Weights of a small class-conditioned image diffusion model: 7000 steps.
Rows from block 6 of a small class-conditioned image diffusion model, named by matrix and row number. Rows with one number belong to one channel. Each number is 50 + 10 x the weight over its row's rms, rounded and kept within 0 to 99. All counts start at 0.
Before each channel's rows are labels from the 100 images, of 14976 (inputs lightly noised), where the channel reaches its highest value: "strongest on" is what is common among them. Only what is clearly more common there than usual is listed. The data: stained colorectal tissue patches (NCT-CRC-HE-100K). In brackets: how many of the 100.
# convs0: first 3x3 conv (model.decb.0.0.convs.0.weight, 128x256x3x3, standardized in use, each kernel summed), inputs 86-171
# convs1: second 3x3 conv (model.decb.0.0.convs.1.weight, 128x128x3x3, standardized in use, transposed, each kernel summed), outputs 64-127

strongest on: tissue: smooth muscle (89)
convs0.120:56 54 37 55 42 34 46 47 45 58 59 42 67 52 29 57 33 42 55 50 64 29 58 37 63 72 63 43 56 57 39 35 43 49 68 63 38 52 54 51 57 45 52 36 56 62 54 44 57 52 70 50 59 47 60 47 41 58 54 35 61 43 51 51 39 52 60 57 53 40 41 54 53 44 52 49 62 49 52 46 54 45 49 42 40 55
convs1.120:56 42 47 57 48 32 51 30 45 38 62 68 51 42 41 37 40 40 49 39 59 78 46 59 39 59 40 41 55 47 53 48 40 47 48 52 65 40 54 49 65 59 55 82 56 50 54 48 26 51 48 60 52 42 53 56 58 52 43 55 55 63 48 58

strongest on: tissue: normal colon mucosa (81)
convs0.49:50 54 29 39 46 52 60 53 41 35 40 58 48 44 45 56 67 50 50 51 44 57 58 35 52 62 42 45 50 50 41 43 45 51 56 52 57 49 54 49 49 49 35 43 59 47 45 43 43 52 67 52 57 32 46 59 52 44 37 56 43 64 66 59 55 56 66 42 59 35 41 35 60 64 46 40 34 71 28 62 57 57 55 53 45 43
convs1.49:34 41 48 54 49 55 63 35 59 47 50 58 65 67 41 54 45 47 53 43 39 49 47 54 45 61 44 48 52 64 47 56 43 45 57 37 56 40 51 40 49 52 51 38 45 50 52 42 41 45 56 49 48 57 38 57 45 49 47 55 62 49 42 51

strongest on: tissue: smooth muscle (46); tissue: normal colon mucosa (29)
convs0.14:48 61 59 52 58 54 49 62 51 41 56 45 47 71 51 44 58 57 53 38 55 56 50 52 54 49 49 57 54 54 60 49 45 53 46 50 44 46 47 45 57 51 57 69 54 36 52 49 50 31 44 52 54 64 42 58 60 35 58 47 47 57 43 58 32 52 32 69 44 58 41 56 64 41 71 58 72 43 38 42 48 33 62 54 63 36
convs1.14:47 50 54 61 46 38 46 43 52 43 56 60 43 51 35 43 46 92 53 53 57 34 60 35 27 47 57 60 53 46 38 59 46 56 38 44 38 35 38 42 52 42 50 37 57 62 49 59 53 55 51 66 43 57 59 52 59 57 35 28 33 49 50 61

strongest on: tissue: smooth muscle (99)
convs0.46:69 48 60 56 60 57 61 52 59 41 54 51 54 42 35 45 42 43 53 44 32 64 46 47 40 48 38 44 53 44 53 56 51 52 54 50 43 38 36 59 64 45 48 92 40 47 45 50 45 46 37 49 41 46 48 63 40 46 68 39 44 42 51 46 29 37 48 39 42 35 49 42 29 34 60 55 59 52 43 67 53 54 44 55 50 46
convs1.46:50 44 45 49 47 61 55 63 41 48 39 44 67 49 35 54 29 59 37 57 35 40 67 48 51 74 48 60 51 45 58 42 67 57 59 46 54 69 55 43 51 47 31 59 85 35 39 56 32 71 46 44 46 51 38 59 67 30 35 33 64 53 48 57

strongest on: tissue: lymphocytes (76)
convs0.117:60 45 44 59 57 36 67 62 48 45 40 35 59 58 45 57 36 65 41 52 43 51 61 48 46 76 54 54 63 50 41 55 37 41 62 57 36 58 58 56 41 36 58 59 62 56 48 62 41 63 65 33 47 69 46 69 51 66 57 61 57 55 63 45 58 51 74 42 47 43 43 35 45 32 47 48 47 41 32 51 53 48 50 58 57 46
convs1.117:44 44 62 56 72 36 48 59 73 56 44 57 56 50 56 59 44 54 75 50 51 55 58 53 49 46 40 42 66 51 59 39 57 50 52 35 62 52 54 60 52 42 33 54 59 54 63 57 45 44 62 61 69 23 55 44 62 69 39 55 56 37 33 44

strongest on: tissue: lymphocytes (86)
convs0.55:61 69 48 61 62 50 46 42 52 33 51 51 59 41 37 64 46 38 59 49 54 45 52 48 67 72 62 45 39 55 58 60 49 50 67 57 50 57 50 70 58 49 69 62 59 41 56 57 43 44 57 43 47 46 42 67 51 35 66 65 43 55 59 53 35 49 51 70 43 36 34 45 60 51 66 65 50 54 46 60 65 59 51 63 44 60
convs1.55:55 26 45 64 67 36 49 54 49 62 34 34 39 49 40 51 53 50 44 48 34 62 64 53 53 53 52 54 39 54 79 46 64 49 54 69 69 55 52 50 71 58 43 63 39 64 50 53 53 37 51 48 53 36 63 54 50 47 43 45 52 48 61 56

strongest on: tissue: normal colon mucosa (100)
convs0.90:46 44 51 54 44 46 45 47 43 49 58 47 49 43 71 44 41 46 56 60 60 40 48 52 50 49 60 54 52 58 52 60 66 60 51 47 51 52 55 47 52 53 66 45 54 49 59 40 67 47 60 57 65 49 29 70 50 52 40 33 49 63 39 52 65 57 71 60 65 62 58 23 66 44 65 38 42 54 33 50 39 39 43 47 39 71
convs1.90:56 79 66 36 45 46 60 46 50 34 58 33 68 42 50 54 50 41 55 49 38 55 45 34 40 51 60 56 46 52 41 51 47 55 45 62 42 53 82 36 47 46 47 51 59 45 41 42 45 46 40 58 40 57 49 44 47 46 59 38 52 50 51 61

strongest on: tissue: normal colon mucosa (68)
convs0.93:57 63 62 49 41 57 42 56 46 54 43 52 40 63 44 42 38 48 54 44 52 52 54 60 43 42 59 49 59 57 33 45 39 39 33 56 44 32 62 45 55 56 55 36 28 36 56 57 36 42 38 45 56 61 64 54 64 38 30 46 36 42 51 74 50 48 49 41 50 72 35 52 61 69 38 29 62 57 43 44 49 44 54 65 53 60
convs1.93:63 55 41 59 48 67 59 50 45 62 46 63 40 36 57 47 59 61 63 53 64 49 38 56 46 64 57 47 44 76 54 49 36 41 60 59 44 46 52 61 58 32 54 38 45 55 50 40 22 64 54 58 61 41 39 62 66 35 34 48 42 54 58 61

strongest on: tissue: adipose tissue (35); tissue: tumour epithelium (35)
convs0.12:44 27 48 46 45 42 58 52 52 49 52 47 57 54 53 54 53 43 50 44 61 66 61 46 43 63 53 61 44 56 58 62 59 36 43 53 48 34 53 42 45 47 52 38 45 54 39 35 58 42 47 36 56 53 49 59 54 50 40 44 56 43 58 50 45 42 39 34 48 49 57 42 69 47 37 55 38 60 42 63 62 43 60 52 39 47
convs1.12:55 53 40 48 27 33 42 47 49 57 49 43 39 49 69 34 45 72 33 48 36 50 52 54 63 41 57 47 57 40 62 41 54 66 58 49 68 54 40 51 58 42 38 48 47 53 52 40 44 62 58 55 55 52 38 66 60 52 42 44 55 60 42 82

strongest on: tissue: lymphocytes (44); tissue: cancer-associated stroma (33)
convs0.11:51 52 43 32 58 45 46 48 39 59 48 43 57 54 52 48 45 54 60 62 52 45 54 55 54 55 64 45 33 55 45 39 44 50 44 57 62 48 55 59 46 54 42 38 61 51 37 55 65 66 57 60 41 46 30 47 48 56 50 50 43 26 46 57 51 66 53 73 43 21 60 65 68 44 35 45 51 48 39 47 56 20 39 48 56 34
convs1.11:54 53 55 56 43 35 56 56 33 45 38 45 48 52 36 53 58 73 58 51 25 41 46 57 55 51 59 52 41 63 52 46 41 52 59 35 49 49 39 71 74 55 49 45 51 68 61 54 47 56 44 60 45 39 37 46 46 59 59 31 38 48 58 65

strongest on: tissue: lymphocytes (100)
convs0.19:39 47 60 48 46 37 61 47 51 53 69 36 49 61 51 51 46 54 60 44 56 48 63 56 56 53 43 35 46 55 48 49 56 53 54 57 50 60 59 50 52 55 50 44 40 43 31 64 47 39 63 44 43 57 52 63 44 28 67 28 48 49 56 49 54 50 38 30 52 17 61 42 45 73 52 29 43 37 35 65 62 52 59 57 54 52
convs1.19:59 44 52 55 57 34 48 43 40 63 70 39 61 46 28 42 42 56 48 44 50 38 40 60 50 57 56 47 51 58 53 54 63 51 44 50 39 59 48 48 59 43 60 63 38 46 63 47 42 60 57 66 77 36 50 50 39 53 52 53 39 40 56 43

strongest on: tissue: smooth muscle (89)
convs0.30:44 45 49 41 46 52 61 58 50 50 54 61 49 66 48 53 57 55 41 50 42 56 50 56 58 58 38 58 55 58 44 47 44 47 64 58 54 43 53 58 51 47 49 64 82 47 37 60 40 57 70 54 55 52 47 56 24 60 43 48 58 31 49 50 46 56 70 33 61 62 44 33 54 32 61 48 32 51 45 54 34 56 62 37 34 53
convs1.30:39 44 65 59 62 47 54 48 70 48 49 60 54 62 42 74 49 59 47 55 47 55 51 42 62 39 43 51 43 56 46 67 41 54 56 47 53 43 52 45 66 44 63 60 39 52 47 66 54 44 52 46 47 57 57 69 62 43 52 63 56 45 46 55

strongest on: tissue: adipose tissue (93)
convs0.106:38 57 56 47 56 54 44 36 53 61 46 44 58 50 51 54 47 42 61 54 54 48 53 56 45 48 59 44 43 54 47 47 42 52 47 49 60 54 54 55 44 51 38 46 57 56 49 39 53 50 36 63 53 51 50 53 53 33 47 40 52 71 65 44 47 51 89 56 74 45 49 33 41 57 65 35 48 42 37 48 50 34 49 38 39 36
convs1.106:34 37 53 67 64 48 46 53 54 53 66 50 39 46 60 46 35 42 52 53 32 58 31 51 32 47 47 49 45 44 48 35 28 60 54 73 45 60 38 46 43 43 39 57 51 41 56 43 58 52 50 46 47 45 47 54 64 57 60 64 60 55 57 43

strongest on: tissue: normal colon mucosa (79)
convs0.125:44 39 35 43 55 50 47 58 62 52 41 44 49 63 40 53 47 45 70 62 61 38 54 49 57 46 37 47 47 56 47 57 53 55 48 41 49 50 45 56 44 36 52 53 52 70 34 42 42 42 43 48 39 50 37 60 44 38 39 49 62 57 68 47 57 38 57 58 62 27 39 39 80 50 44 57 42 40 38 47 52 49 51 50 36 48
convs1.125:58 45 40 47 52 52 51 40 56 75 49 51 48 86 33 58 50 52 55 45 48 51 62 61 62 64 36 46 45 53 43 33 54 48 45 43 58 39 49 33 50 43 56 56 38 55 40 54 47 45 61 57 52 50 59 52 51 48 39 49 61 59 55 59

strongest on: tissue: normal colon mucosa (55)
convs0.39:50 59 56 56 54 36 45 68 54 41 54 57 45 50 70 45 48 54 44 43 46 51 38 52 60 38 51 46 57 47 52 51 48 55 51 58 42 39 35 40 53 60 65 53 50 43 33 44 29 72 39 52 39 58 69 60 54 43 66 44 54 55 47 46 51 62 46 33 56 42 40 58 61 41 66 46 84 49 46 50 53 61 55 57 48 48
convs1.39:47 53 27 40 81 56 45 43 27 48 52 46 49 49 58 54 48 52 47 57 50 57 44 43 77 58 38 58 53 51 60 41 56 54 48 49 64 70 39 73 52 62 56 45 35 59 52 59 58 53 45 51 45 37 60 48 58 25 64 42 30 52 65 41

strongest on: tissue: smooth muscle (66)
convs0.114:41 42 64 52 45 41 59 56 49 53 52 51 38 55 50 44 54 54 48 53 51 47 52 59 56 42 54 52 48 57 49 47 55 34 56 28 62 48 51 34 44 51 56 54 39 49 50 52 57 35 46 60 39 56 48 36 35 45 54 51 51 51 52 42 35 51 96 51 36 40 50 55 44 61 43 45 50 57 52 47 52 56 45 61 43 63
convs1.114:46 58 43 65 69 51 32 52 53 56 49 53 41 48 32 40 53 44 50 50 34 46 57 53 50 65 49 42 47 55 71 33 67 48 63 63 50 58 43 51 50 60 56 54 57 59 41 50 49 58 47 54 59 61 30 55 70 65 49 66 62 62 36 64

strongest on: tissue: mucus (58)
convs0.61:56 46 41 57 59 55 46 58 59 50 56 51 40 39 37 37 58 47 53 44 42 47 29 48 64 38 57 56 45 61 50 58 44 40 39 48 47 42 49 36 48 43 61 59 44 42 40 61 69 49 52 68 64 68 44 44 51 46 30 47 50 74 47 59 36 65 34 62 78 51 44 44 58 69 59 50 48 51 87 48 67 40 63 36 59 39
convs1.61:33 47 41 47 57 41 43 52 55 27 39 49 50 44 47 47 28 44 48 58 53 53 45 55 53 47 41 55 45 68 55 48 66 44 52 75 51 60 41 39 36 65 46 52 62 50 51 50 30 66 45 46 50 53 40 53 38 54 55 54 54 47 62 41

strongest on: tissue: lymphocytes (63)
convs0.103:51 58 67 51 53 52 49 52 63 62 53 38 38 47 60 46 56 51 61 59 47 55 55 56 57 51 47 78 43 49 48 61 57 71 51 43 55 44 47 53 53 54 44 30 55 60 33 60 36 37 66 50 44 57 53 31 44 48 61 53 35 33 46 56 63 73 42 52 50 57 54 46 54 78 54 27 43 29 42 27 61 50 36 46 46 38
convs1.103:56 47 44 34 46 45 51 42 32 64 50 57 54 45 53 48 46 52 45 57 77 60 61 49 60 52 57 52 80 55 52 54 43 57 53 43 42 40 37 48 42 54 52 36 69 45 63 49 54 36 63 48 44 53 43 60 58 34 44 40 47 66 52 41

strongest on: tissue: lymphocytes (86)
convs0.69:44 46 53 62 53 41 49 32 58 60 26 40 87 53 65 66 49 53 53 57 58 32 54 41 47 70 57 55 49 40 61 45 60 68 72 46 62 58 49 57 58 67 64 55 56 58 53 46 35 50 46 48 58 53 39 46 36 54 62 60 51 52 43 60 44 48 45 38 43 72 53 41 65 47 55 47 51 64 46 52 53 50 47 53 54 59
convs1.69:50 46 43 33 52 59 45 49 40 65 28 35 35 38 48 46 65 45 63 51 68 43 39 45 43 46 50 49 58 56 55 54 42 56 61 56 45 53 59 43 56 64 54 66 47 48 45 44 73 46 52 32 51 42 42 40 61 38 52 57 52 49 55 42