{"model": "class-conditioned image diffusion model", "dataset": "stained colorectal tissue patches (NCT-CRC-HE-100K)", "train_examples": 22605, "image_size": 32, "horizontal_flip": true, "conditioning": "class", "arch": "unet", "objective": "v", "cond_dim": 256, "targets": ["tissue"], "num_classes": 9, "cond_dropout": 0.2, "norm": "groupnorm", "hidden_act": "silu", "weight_standardization": true, "channel_attention": "se", "widths": [64, 128, 192], "blocks_per_level": 2, "scale_shift_norm": true, "attention": false, "upsampling": "nearest_conv", "init": "xavier_uniform", "residual_init": "scaled_by_depth", "optimizer": "soap", "beta2": 0.95, "learning_rate": 0.0029, "beta1": 0.95, "shampoo_beta": 0.95, "eps": 1e-08, "precondition_frequency": 10, "max_precond_dim": 1536, "merge_dims": false, "one_sided": false, "adamw_lr_other_params": 0.0021, "ema_decay": 0.999, "max_steps": 7000, "batch_size": 128, "epochs": 39.6, "lr_schedule": "wsd", "decay_fraction": 0.3, "final_lr_fraction": 0.1, "warmup_steps": 700, "weight_decay": 0.07, "adamw_weight_decay_other_params": 0.01}
Rows from block 3 of a small class-conditioned image diffusion model, named by matrix and row number. Rows with one number belong to one channel. Each number is 128 + 32 x the weight over its row's rms, rounded and kept within 0 to 255. All counts start at 0.
Before each channel's rows are labels from the 100 images, of 14976 (inputs lightly noised), where the channel reaches its highest value: "colour at peak" is the nearest of a few named colours to the mean colour under the peak. Only what is clearly more common there than usual is listed. The data: stained colorectal tissue patches (NCT-CRC-HE-100K). In brackets: how many of the 100, against the usual share in percent.
# convs0: first 3x3 conv (model.enc.1.1.convs.0.weight, 128x128x3x3, standardized in use, each kernel summed), inputs 32-63
# convs1: second 3x3 conv (model.enc.1.1.convs.1.weight, 128x128x3x3, standardized in use, transposed, each kernel summed), outputs 32-63

colour at peak: brown (34 vs 11.8)
convs0.41 [133 174 136 133 104 120 159 132 131 125  59  89 136  46 116  96 155 111 165  84 132 118 107  91 152  96 122 131 118 121 149 128]
convs1.41 [152 164 146 175 135 139 142 108  43 157  62 118  78 124  94 112  72 129  73 111 115 106 124 207 197 178 142 113  96 121 104 113]

colour at peak: brown (60 vs 11.8)
convs0.50 [109 127 152 175 184 128  68  55 170 111 123 115 178  89 123 182 157 104  75 122 156 116 143  99 200 140 194 110 111 145 121 115]
convs1.50 [166 136 110 123 144 125 136 147  93 133 120  91 154 130 131 159 110 118 142 137 112 210 113 157  97 135  77 123 117 138 123 104]

colour at peak: pink (80 vs 38.3)
convs0.20 [139 174 132 119 148 111 175  44 124 111 134 108 123 118  95  45 182 168  80 138  96 173 144 172 154 166 144 157 114  75 176 147]
convs1.20 [175 104 153 150 147 166 142 146 173 146 138 117 170 153 181 158 137 154 139 177 107 129 128  66  67 127  85 134  76 157 183 101]

colour at peak: white (76 vs 26.5)
convs0.10 [233  89 107 160 100 140 163 134 171 191 177 130 160 104  75 108 167 128 133 143 124 173 147 188 112 122 107 131 125 108 182 120]
convs1.10 [102 145  94  95  94  95 128 139 120 136 112 144 192 143 143 133 156 139  98 132 157 144 155 134 122 133  99 161  95   9 152  97]

colour at peak: brown (48 vs 11.8)
convs0.45 [ 72 150  87  90 134 116 154 111 131 127 137 115 171  86  78 113 119 159  87 145 145 120 138 137 119 140  97 168  86  76  81 142]
convs1.45 [134 149 132 158 135 146  56 126 185 155 164  98 144 133 150  96 110 151 123 163 134 147 113 122 126 193  70  98 161 101 110 170]

colour at peak: brown (32 vs 11.8)
convs0.76 [ 81  67 178 117 137 106 105 133 137 139 131 112 122  89 136 140  85 144  95 144 158 168 136 101 166 145 135 123 148 162 136 122]
convs1.76 [ 75 211 122 136 122 101 119 122  93  94 126 116 110 105  69 163 137 132 140 100 155 109 183 146 137 127 164 141 116  84 217 141]

colour at peak: white (100 vs 26.5)
convs0.69 [156 150 163 132 113 109 155  90 163 123 159  55 143 126 170 123  87 100 168 132 142  94 192  81  98 114 135 119  71 114 164  72]
convs1.69 [133 167 165 140 143 149 126 112  87 152  65 142 176  98 138 122 109 163 134 131  70 100 100 121 126 167  69 173 124 116  71 156]

colour at peak: pink (72 vs 38.3)
convs0.22 [120 155 124 154 148 127 108 125 118  74 112 187 108 107  83 129 120 155 168  80  49 149 117 106  80 116 163  98 105 115 177 149]
convs1.22 [121 147 177  88 161 135 137 101 170 125 150 146 115 140 150 124 187 118  93 120 145  84 148 101 132  98  92 185 101 129 201 179]

colour at peak: brown (72 vs 11.8)
convs0.95 [115 134 134 107  93 117 102 126 162 130 169  95 119 104 143 110 116 125  64 117 111 142 124 103 109 146 106 149  38 133 134 101]
convs1.95 [151 162 146 200 154  60 155 115 132 151 213 119 178 184 127 127 100 144 173 121 128  91 123 165 123 124 149 159 167  90  70  82]

colour at peak: pink (71 vs 38.3)
convs0.31 [160 142 106 102  85 147 110 114 145 160 106 107 151 121 152 118 161 137 162 193  63  97 170 168 131 186 133 119  88 190 127 166]
convs1.31 [200 151 141 139 122 125  96 154  90  72 133 128  80 180 159 125 123 139 176  73 148 121 133  92 168 125 160 106 103 117 122 128]

colour at peak: pink (74 vs 38.3)
convs0.112 [113 190  71 103 120 100 105  72 128 129 101  96 123  69 103  67 207 136 141 109 160 151  97  74 147 115 120 157  94 117  79 113]
convs1.112 [127 112 151 137 172 153 123 114 112 191 172  96 118 163 111 113 160  90 160 104 128 137 123 121 102 152 160 100 130 160  99  98]

colour at peak: white (62 vs 26.5)
convs0.87 [102 160 163  76 108 115 130  89 102 122 165 122 120  96 131  65 109 135 159  99 107  88  72  79  96  84 104 158  87  91  86 127]
convs1.87 [ 66 126  72 130 138  89 117  87 127 125 183 130 141 120 137  80 132 117 140 127  47 103  92 173 102 134  79 173 148 136 130 134]

colour at peak: brown (82 vs 11.8)
convs0.11 [124  95 163 111 113 120 151  94 115 108 162 118 107 130  75 157 100 178  82  80 147 121 135 147 148 110 147 117  52 157 180  97]
convs1.11 [190 131 122 120  97 143  92 119 118 112  94 148 176  94 167 121 136 161  40  81 142 163 102  77 138 132 138  79 125 119 125 122]

colour at peak: brown (73 vs 11.8)
convs0.127 [128  93  70  82 126 139 117 153 170 134 155 123 118 150  97  91 135 152 110  84 166 156  67 138 173 153 126 139  80 160 141 147]
convs1.127 [111  84 182 148 114 149 127 182 172 101  67 156  82  99 169  82 162 103  82 105  91 174 126 116 150 122 116 137 127  68 103 168]

colour at peak: brown (52 vs 11.8)
convs0.9 [138 133  87 121 129 166 126 224 140 120 131 191 138 125 118 158 175 123 166 167 127 117 184 151 168 147  67  75 134 123  72 110]
convs1.9 [146 142 157 107 137  62  98 118 128  80 166  67 191 130 122 160 172 147 162 179 148 111 121 172  97 112 182 132 124 156 157 124]

colour at peak: brown (64 vs 11.8)
convs0.67 [150 101 146 113 124 102 127  62 141  93 164 139 148 129 102  93 129 170 135  66  85 129 154  98 126 166 113 164  59 112 145 124]
convs1.67 [113 159 123 106 198 142 191  89 174 148  92 124  96 141  61  98 190 127 159 164 111 125 110 136 119 167 154 114 158 132 158 201]

colour at peak: pink (79 vs 38.3)
convs0.82 [182  97 222 151  87 110 112 112 151 121 144  90 156 115 121 141 113 159  56 146 138 138 133 127 111 152 156 196 103 125 130 167]
convs1.82 [ 83  95 169 146 155 160 102 126 138 132 134 103 158 118 158 122 143 163 161 147 121 151 100 142 130 109 124 196 162 137 163 124]

colour at peak: brown (72 vs 11.8)
convs0.80 [155 133 175 126 137 117 138 160  93 105 191  86 162 144 135  89  73  94 146 127  65 134 124 161 128 134 125 141 148 119 164 127]
convs1.80 [173 114 104 119 131 113  89  79 131 133 161 139 111 174 127 110 121 136 127  90 128 154 199 167 153 172 114 140 149 150 166  99]

colour at peak: white (93 vs 26.5)
convs0.43 [ 85 154 146 160 132 125 110 178 143 127  90 148 131 147 122 143 133 162 111 123 134 130  95 126 141 159 119 165  93  89 142 169]
convs1.43 [125 116 132 101 162 150 110 124 148 151 136 144 160  95  79 154 176 123 128  89 153 118 126 204 113 121  94  95 142 171 111  81]

colour at peak: pink (70 vs 38.3)
convs0.66 [118  90 194 121 138 116 125 113 143 130  88 139 136 125 121  70  59 132 134 144 113 152 180  82 130 151  94 150  45 143 172  99]
convs1.66 [124 181 114 144 164 106 112 122  63  81 133  87  90 159 127 102 116 196 128 125 101 163 101 175  73 170 188 134 107  97  98 124]

colour at peak: pink (83 vs 38.3)
convs0.99 [178 120 154 116 132 113 201 121 129  99 102 117 154 133 177 159 125  94 163  64  68  89 139 113  98 147 116  71 101  99  85 148]
convs1.99 [110 161  86 131 148 138  81 132 142 156 115 186 110 197 129  85 190  91  87 153  90 125 134 168 210 116 131 128 167 136 142 160]

colour at peak: pink (73 vs 38.3)
convs0.115 [ 79 128 143  97 160 118 126  53 133  75 107 137 155  94 172  86 161 139  76 106 144 124 123  30 134 160 100 163  96 123  88 124]
convs1.115 [135  94  86 111 128 185 171 121 109 136 118 106 123  96 145 120 130 127  83 117 135  77 108 129 128  95 135 165 104 198  97 186]

colour at peak: pink (67 vs 38.3)
convs0.94 [105  93 188 123 138  44  85 119 125 133 154 127 115 109  80  85 121 122 183  93 101  97 167 185  81  94 116 212 146 124 113 105]
convs1.94 [163 142  77 149 105 147  93 129  84 168  87 150 117 164 184 106  93 126 125 159 147 126 161  87  88 171 136 185  56 118 151 145]

colour at peak: brown (75 vs 11.8)
convs0.13 [123  46 177 131 135 161  93 134 114 179 150 124 114  88 109 130 180 104 123 151 127 154 115 113 107 137 127  85  96 129  85  89]
convs1.13 [198  74 114 144 116 123 136 110 146 116 130 118 157 137 168 167  88 100 127  86 169 146  90 104 177 169 119 120 133 103 121 122]

colour at peak: grey (41 vs 20.3)
convs0.121 [157 152 138 113 170  72 145  88 146 138 154 132 157 163  91  91 113  93  86  82 115 133 181  92 115 137 134 108  78 129 135 117]
convs1.121 [142 148  63  98 111 146 137  98  96 145 144 119 125 116 176 144 114  99 122 143 137 100 176 139 183  41  78 149 154  99 105 197]

colour at peak: brown (77 vs 11.8)
convs0.77 [ 85  86 159 134 129 108  64 119 144 160 164  98 107  97  85  93 119  93 110  82 175 135 161  58 131 124  91 118  26 144 146 114]
convs1.77 [190  77 146  91 151  66 118 105 159 144  87 103  81 105 179 132  68 160 141 116 153 138  84  98 142 144 112  84 155 143 173 110]

colour at peak: pink (66 vs 38.3)
convs0.110 [143 119 169 136 134 119 184 117 165 124 163 104 127 158  79 130 114 111 118  95  83 124  91 118  87  45 110  73 133 124  94  89]
convs1.110 [127 105 103 117 110  92 149 155 113 150 125 149 196 196 167 105 124  65 111 150 135 107 128 105 155 165 126 165 171 159 141 115]

colour at peak: white (63 vs 26.5)
convs0.60 [ 81 197 104  74 130 153 140 130 134 152 171 126  88 103 120 102 106 117 115 115  90 117 102 122 174 100 100 115 138 164 110  97]
convs1.60 [163  56 154 169 130 113 156 123  87 149 107 123 143 127 113 134 129 107 147 109  47 166 105 128 144 145  93 149 133 121  79 164]

colour at peak: brown (80 vs 11.8)
convs0.79 [196 136 117 180 166 145 165 107 110 124 101 122 151  94 139 198  88 127 137  98  47 105 100  36 106 173  97  64 101 113 143 110]
convs1.79 [144 109 147  69 118 138 130 198 158  82 152 153 108 120  93 128  96 122 136 111 129 128 140  55 125 161  89 110 140 128 117 131]

colour at peak: grey (41 vs 20.3); brown (31 vs 11.8)
convs0.119 [ 96 120 183 154 108 153 110 103 179 127 125 141 112 109 124  61 141 154  76 131 134 164 183 173 200 163 113 170  63 116 117 149]
convs1.119 [165 146 123 114  94 149  99 128 150 106 129 115  83 167 132 146 109 140 141  88 144 112 106 173  86 196 161  86  35 188 120 107]

colour at peak: brown (78 vs 11.8)
convs0.103 [143  87  77 137  90 128  98  92 116  91 147 122 141 110 115 101 105 154 102  83 122 124 121 127 142  70 119  24  27 124 174 110]
convs1.103 [ 67 129 142 100 114 156  95 144 118 140 117 116 117 114 104 117  75 115 108 123  62 130 133 158 175 145  91  84 113 108  40 104]

colour at peak: pink (74 vs 38.3)
convs0.116 [166 116  93 125 186 137 122 117 131 132 145 143 114 128 104 113 126 130  71  96 102  99 122 164 114 141  86 110  97 129 120 131]
convs1.116 [119  99 127 158  94  88 102 149 140 102  83 118 168 125 109 126 136 126  87 114 134 106 124 160  99  84  98 146  93 159 120 153]

colour at peak: brown (70 vs 11.8)
convs0.49 [180 127 147  65  82 128 166 177  83 105  48 145 129 100 104 175  64 124 144 140  51 106 118  93 122 150 125 104 133 123 169 122]
convs1.49 [167 122 178 145 170  99 155 113  57 176 144 132 128 149 149 110 124 126 130 160  93 159 126 152  88 152  64 108 153 118  94 153]

colour at peak: brown (54 vs 11.8); grey (43 vs 20.3)
convs0.16 [138 165 130 150 102 116 133 169 125  65  98 144 113  86 103 140 131  85 144  72 163 123 153  46  88 130 145 106 139 117 123 151]
convs1.16 [120 115 115 142 141  99 122 122  74 106 133 108 137 133 119 141 124 177 109 155  66 118 127 172 183  92  88 171 132 169 193 107]